config.yaml
model: "sound classifier"
dataset: "acted Russian speech (Dusha)"
train_examples: 26041
gain_aug_db: 6
noise_aug: 0.01
n_mels: 64
hop_length: 320
input: "log_mel"
spec_augment: false
win_length: 400
targets: ["emotion"]
num_classes: 4
arch: "vit"
norm: "rmsnorm"
norm_position: "pre"
activation: "gelu"
mlp_ratio: 4
head_dim: 32
fused_qkv: false
bias: "all"
qk_norm: true
layer_scale_init: 1.0
parallel_block: false
inner_norm: false
moe: "top_k"
num_experts: 4
moe_every: 2
expert_mlp_ratio: 0.25
experts_per_token: 2
shared_expert: true
patch_size: [8, 8]
conv_stem: false
layers: 8
width: 192
positions: "rope"
pooling: "class_token"
label_smoothing: 0.1
loss: "cross_entropy"
residual_init: "none"
optimizer: "adamw"
lr: 0.0025
beta1: 0.9
beta2: 0.98
eps: 1e-08
grad_clip: 3.0
ema_decay: 0.99
steps: 4900
batch_size: 64
epochs: 12.0
lr_schedule: "wsd"
decay_fraction: 0.2
final_lr_fraction: 0.01
warmup_steps: 240
weight_decay: 0.2
Rows from block 4 of a small sound classifier, named by matrix and row number. Rows with one number belong to one neuron. Each number is 128 + 24 x the weight over its row's rms, rounded and kept within 0 to 255. All counts start at 0. Numbers have three digits each.
Before each neuron's rows are labels from the 100 clips, of 14976, where the neuron reaches its highest value: "responds to" is what is common among them. Only what is clearly more common there than usual is listed. The data: acted Russian speech (Dusha).
# fc1: MLP up (model.blocks.4.mlp.fc1.weight, 768x192), inputs 128-191
# fc2: MLP down (model.blocks.4.mlp.fc2.weight, 192x768, transposed), outputs 128-191

responds to: emotion: positive
fc1.553:139146172122154100155099144143171135134147128142153180080118154130122140140133122085133150152168119148144132171109133124117145148106117097139153099183072119127145135116131147123134143135089100
fc2.553:152124140088127125038138120127146135171110125135108095132125119128112155130158112135132131143097163104131119103131129102111137136128164178094113117165115126072132137171118126124103154086108134

responds to: emotion: sad
fc1.499:091150137135084155153123124124143157128166160130121113106135062145102129112155088141131086116161146090109147130177129116095151091113149123113143167107143113114139142132109145130146120088170060
fc2.499:126146142125177077144176097137153068130121116110143139097124173106133138169127166092135125100107139156151129150118176116146147156121134123131112117155069143126074115127111121116131157128130164

responds to: emotion: positive
fc1.220:114136103099100151129150098107112147148122156114147093157133106129136122124103116163110118112112164083148119094111151138103155166132126136113096164116139123112139142119138126125129108089165100
fc2.220:138110169137118152000137110162139156128130157156128112148121141125077120112128145141129203133101123069119123124128140117118157156154128097155128105164120138125125112145112145129130135101129137

responds to: emotion: positive
fc1.461:100132113110099149150137120092096166156155152110139110151139116139117098107137092140123123087134147078106100099132140132093117154130122114102106164093159135100123103144127144102097097072195096
fc2.461:130122154129169091027165149148164092123108124133090125136122168118088110162137142081126182139075123120133124167144117115145139149133142121155127103157071114124094132129116116151119171139125177

responds to: emotion: positive
fc1.380:139167135143148106151125147129075139102131124131166150144114125141105133131124125097127145098157139143142090129164097154111130120107109126132120122118115086156108079141098128119120149122106128
fc2.380:127098118130118133246146118094137080131131152145137133133154123105178173135114113111123089136099163163143118107130153125102119101131161147125158139107145126160138115130173157148120134146127098

responds to: emotion: positive
fc1.468:096116124128097150153168111073109148149108138111134086150143127137122098116124100143102124109130147099109112094137130119143136130150144146120116162100132137112112128157137137117104116101196119
fc2.468:133113155141133118055162071114151128140116157134173121133116151133084151146138138112117162152098146113131131123129171109104164143145145097144141123136106151125128116147102138119157179122102121

responds to: emotion: positive
fc1.110:102152141119147122156138142154101160131099129142167133163104111140088146119156109119126156092155155123130125118186097162099139124134138134127118115097120081117089152167116145091131161088118094
fc2.110:123102111125124122255143138093121079132133164150132145117164118116182167137132108137121096132117163170141117120115139122089116100145169140122163140113150115153126105133167157146098142147127110

responds to: emotion: positive
fc1.362:102088113137095145157143115087099184138149142113120120165141118144117092117122088136133104100138124094091083113142131131086119126125144129104118149083157163105129104134117124120077105086219114
fc2.362:132140114154127090090171156156141084124103136135087127117153155134093127157138126084132129135066140138111124152154113117130109093140156145165143117130108124139110138123122098163119171155129199

responds to: emotion: angry
fc1.700:170111113106121111149162180120103119118103107093163101149091130107136121118154123133129138091102168146174113166154130139126128161161101160121100142142121126106107141132133090099126136102121136
fc2.700:129109124158121131249169083116143096108145157118152129126157130123182158135128132115124095099098159164158119121136159110099125106128143128138134143131137122178128115112151127130140151156139117

responds to: emotion: positive
fc1.23:105108112115096152149149111074103146151109133101135100171146108141122108122119103140121125106128162085099122096137123128143140146145152144125112159103135129123122130157122138108100118112193133
fc2.23:135117166137121124053162072120145142140126158144174119137125147136087157131151137110125173146109144106134131128123169113091159153139148102141140126138111152117122118144097147112153169107111112

responds to: emotion: positive
fc1.53:154111099118146106145138169136110134111101134133148131159098147137121126134115108097133150075096172135205095154153121141108092126127094083138125138109121117146097108132112121104163168136105123
fc2.53:118095136140102124255136106106141085115149161149132132140151121105166156148136118124122100144095148180136115130137135129095121109137167133109160142119127131162148110126160138162119151159148117

responds to: emotion: sad
fc1.493:093144146136099150149097151103115186136151158128122136122142096155103134095157108147148113121159123071108120116139118138078105136116130128110119140110153153124137131155124153121107113090184078
fc2.493:132131141133173084097154126142145076135112104134088134125144178131126097162141140068125139124084124149145129172122123109162133136130151133144139111142064131123099146134106104138126178147135194

responds to: emotion: sad
fc1.304:081149136141097152151107146118113179137160161116121131116139094149099121104142098149133088119166128081111140117140129123077122148106147124124131148109142120122169132137105146122135112102160068
fc2.304:127147145128168088106159137138162071134122113131088130120143171130124098157134140069127130107088131152148128176116129119149152155143146135141130117136056128124085137127106109123120177142146183

responds to: emotion: positive
fc1.384:112108119114091141147160123087104142150119129112127093171153120133114100113113106148114134108141149089108109104135123117125136149142150148131103145102124125126121152162148134112101113105196125
fc2.384:138108168127118132053152069118136145139123171157164123135124140145079151133150131108110154152104137096137140116122162095086161138145147101142144121147120140118131111148104149122142174113104109

responds to: emotion: positive
fc1.121:089116144095124127152155161102141181167108120145127130107143110171127125103147108119115124138139150091144112134116122128129143137142170144119143148133135152103133152171132152094108119086138088
fc2.121:134119122143141093108105108103149076110143117091154109127081150041139149171120153142129146158149131142121131136119154137147148152159094090139132115164087131139136115109141127105151137147105142

responds to: emotion: positive
fc1.569:091115148118108138156154144079137171178108122147116116129150121156131100099156106133108108128141156102143111127111139129134142137142159156115143135147130167107135162155131146119116116106174102
fc2.569:125115156145146103101109106105164102105134133114157114142079146068122156157119152140131163173161128132133135138112158113130150153151098112147129113181095138129143107114119149103160153136098125

responds to: emotion: positive
fc1.568:112123112100099141146147122096075157149113129107140096194134110141124090114116103138119131073126130103101087105128117127095115150150133140131107156083155124097104131140118130106091103085193118
fc2.568:127070167121146113035151108110153131136114155150124126140124153134080137140131145089105168144093140104144147128124153084101142133143149104143139127165102119119123115138109145140118189116113132

responds to: emotion: positive
fc1.316:097110153113109137153165150083143161183109135149117127119157115154143118097147105117106114134140154098143117123103124129127142145136157156128146141138135160109118140168128146093116119090154091
fc2.316:126129133148146108094106103116163101112129124094155107140068142068108148159118162143124153149156132132131128127116152134145162161152105093137122115164095125132134112121124123114166146139091134

responds to: emotion: positive
fc1.105:087128112097092154141139103100102161159155158092160092155132112139116099118118096142121112075119142093133096100124142133088142150115119134116108174104148129107126119125124134116107101093193097
fc2.105:133119163122138122000148130160156133112126153134100115137112156101080123137131148107124203149085144087126112139126141126149142151152132100160130099165102125129111122128117142139135143107116154

responds to: emotion: positive
fc1.529:095107162106132134155156150085149168182121116141118131110137129162129106090145106130109120138143155091155109134087129125139145148132168149118142131148130172090135145169129152103123116102155100
fc2.529:124131140145130102106084132103155097110138125100131111137081143062147143157119145146129161171150119142132139144112136136141137159160087107138119112167109137138141113101130129107159130141099139

responds to: emotion: positive
fc1.699:087107152103113141154156145077137161177110126154118130121153114155129105103156115122112115138135158097141114123101137130136141144143161155117151147144134162096134142167134139095116114101150093
fc2.699:125133139148147107101103101107162101105135125099164111143067144063114153158114163146130157155156127131135136135116141128141150164151102093140121105172097129135142114114119134111166146133092137

responds to: emotion: positive; emotion: angry
fc1.115:123098187148097128151147139127113131167119126134139120137128134143096151110152130140113116129119110120115159130131142099128137132111170117139132124125107136108130153123115132094129149124146119
fc2.115:131117120154112141255145101109148094102152158132136137113165129121168135144097120114136086115095140165152109112124162127101119123136150144143133129102139108162125109098155110158120152153144136

responds to: emotion: positive
fc1.93:101106105121096150148155106069108150150116137104136090164151123140126112111115111151105118100124144085097105105133122123137133143152156133126113159096130117118108130148131120103112117106190130
fc2.93:135120159126126118055165085112149132135117154139164116130127137139082151139140134110113159143101143104141134121128175102098159147151149105140145126141106146114135117149099144126144179119104114

responds to: emotion: positive
fc1.96:105121108106093157149145110083101165155140152094147098141138113141121112113111085148133105082115150086125095106116132140101138154119137128100109176096156135099120110136114125106110096083188087
fc2.96:121111161124156101000154124142156120129118151137122128140112154124075113147134151105129199125089137091139118140128143111139151157146134106160132103164087121126102120139110143133129167116105154

responds to: emotion: positive
fc1.248:143145145112172136140104162121092109107132128106169142125138122107125136150131172117085161091175159121145096155148126095168107158120114089137140117112113123160102116133123139115097146140106128
fc2.248:154110119142128106232157102086142082127125151136168144138160142097162147149148128111109106115106160176155098132129169119092115126138145108111141142101128134154105125136148147133103153156150101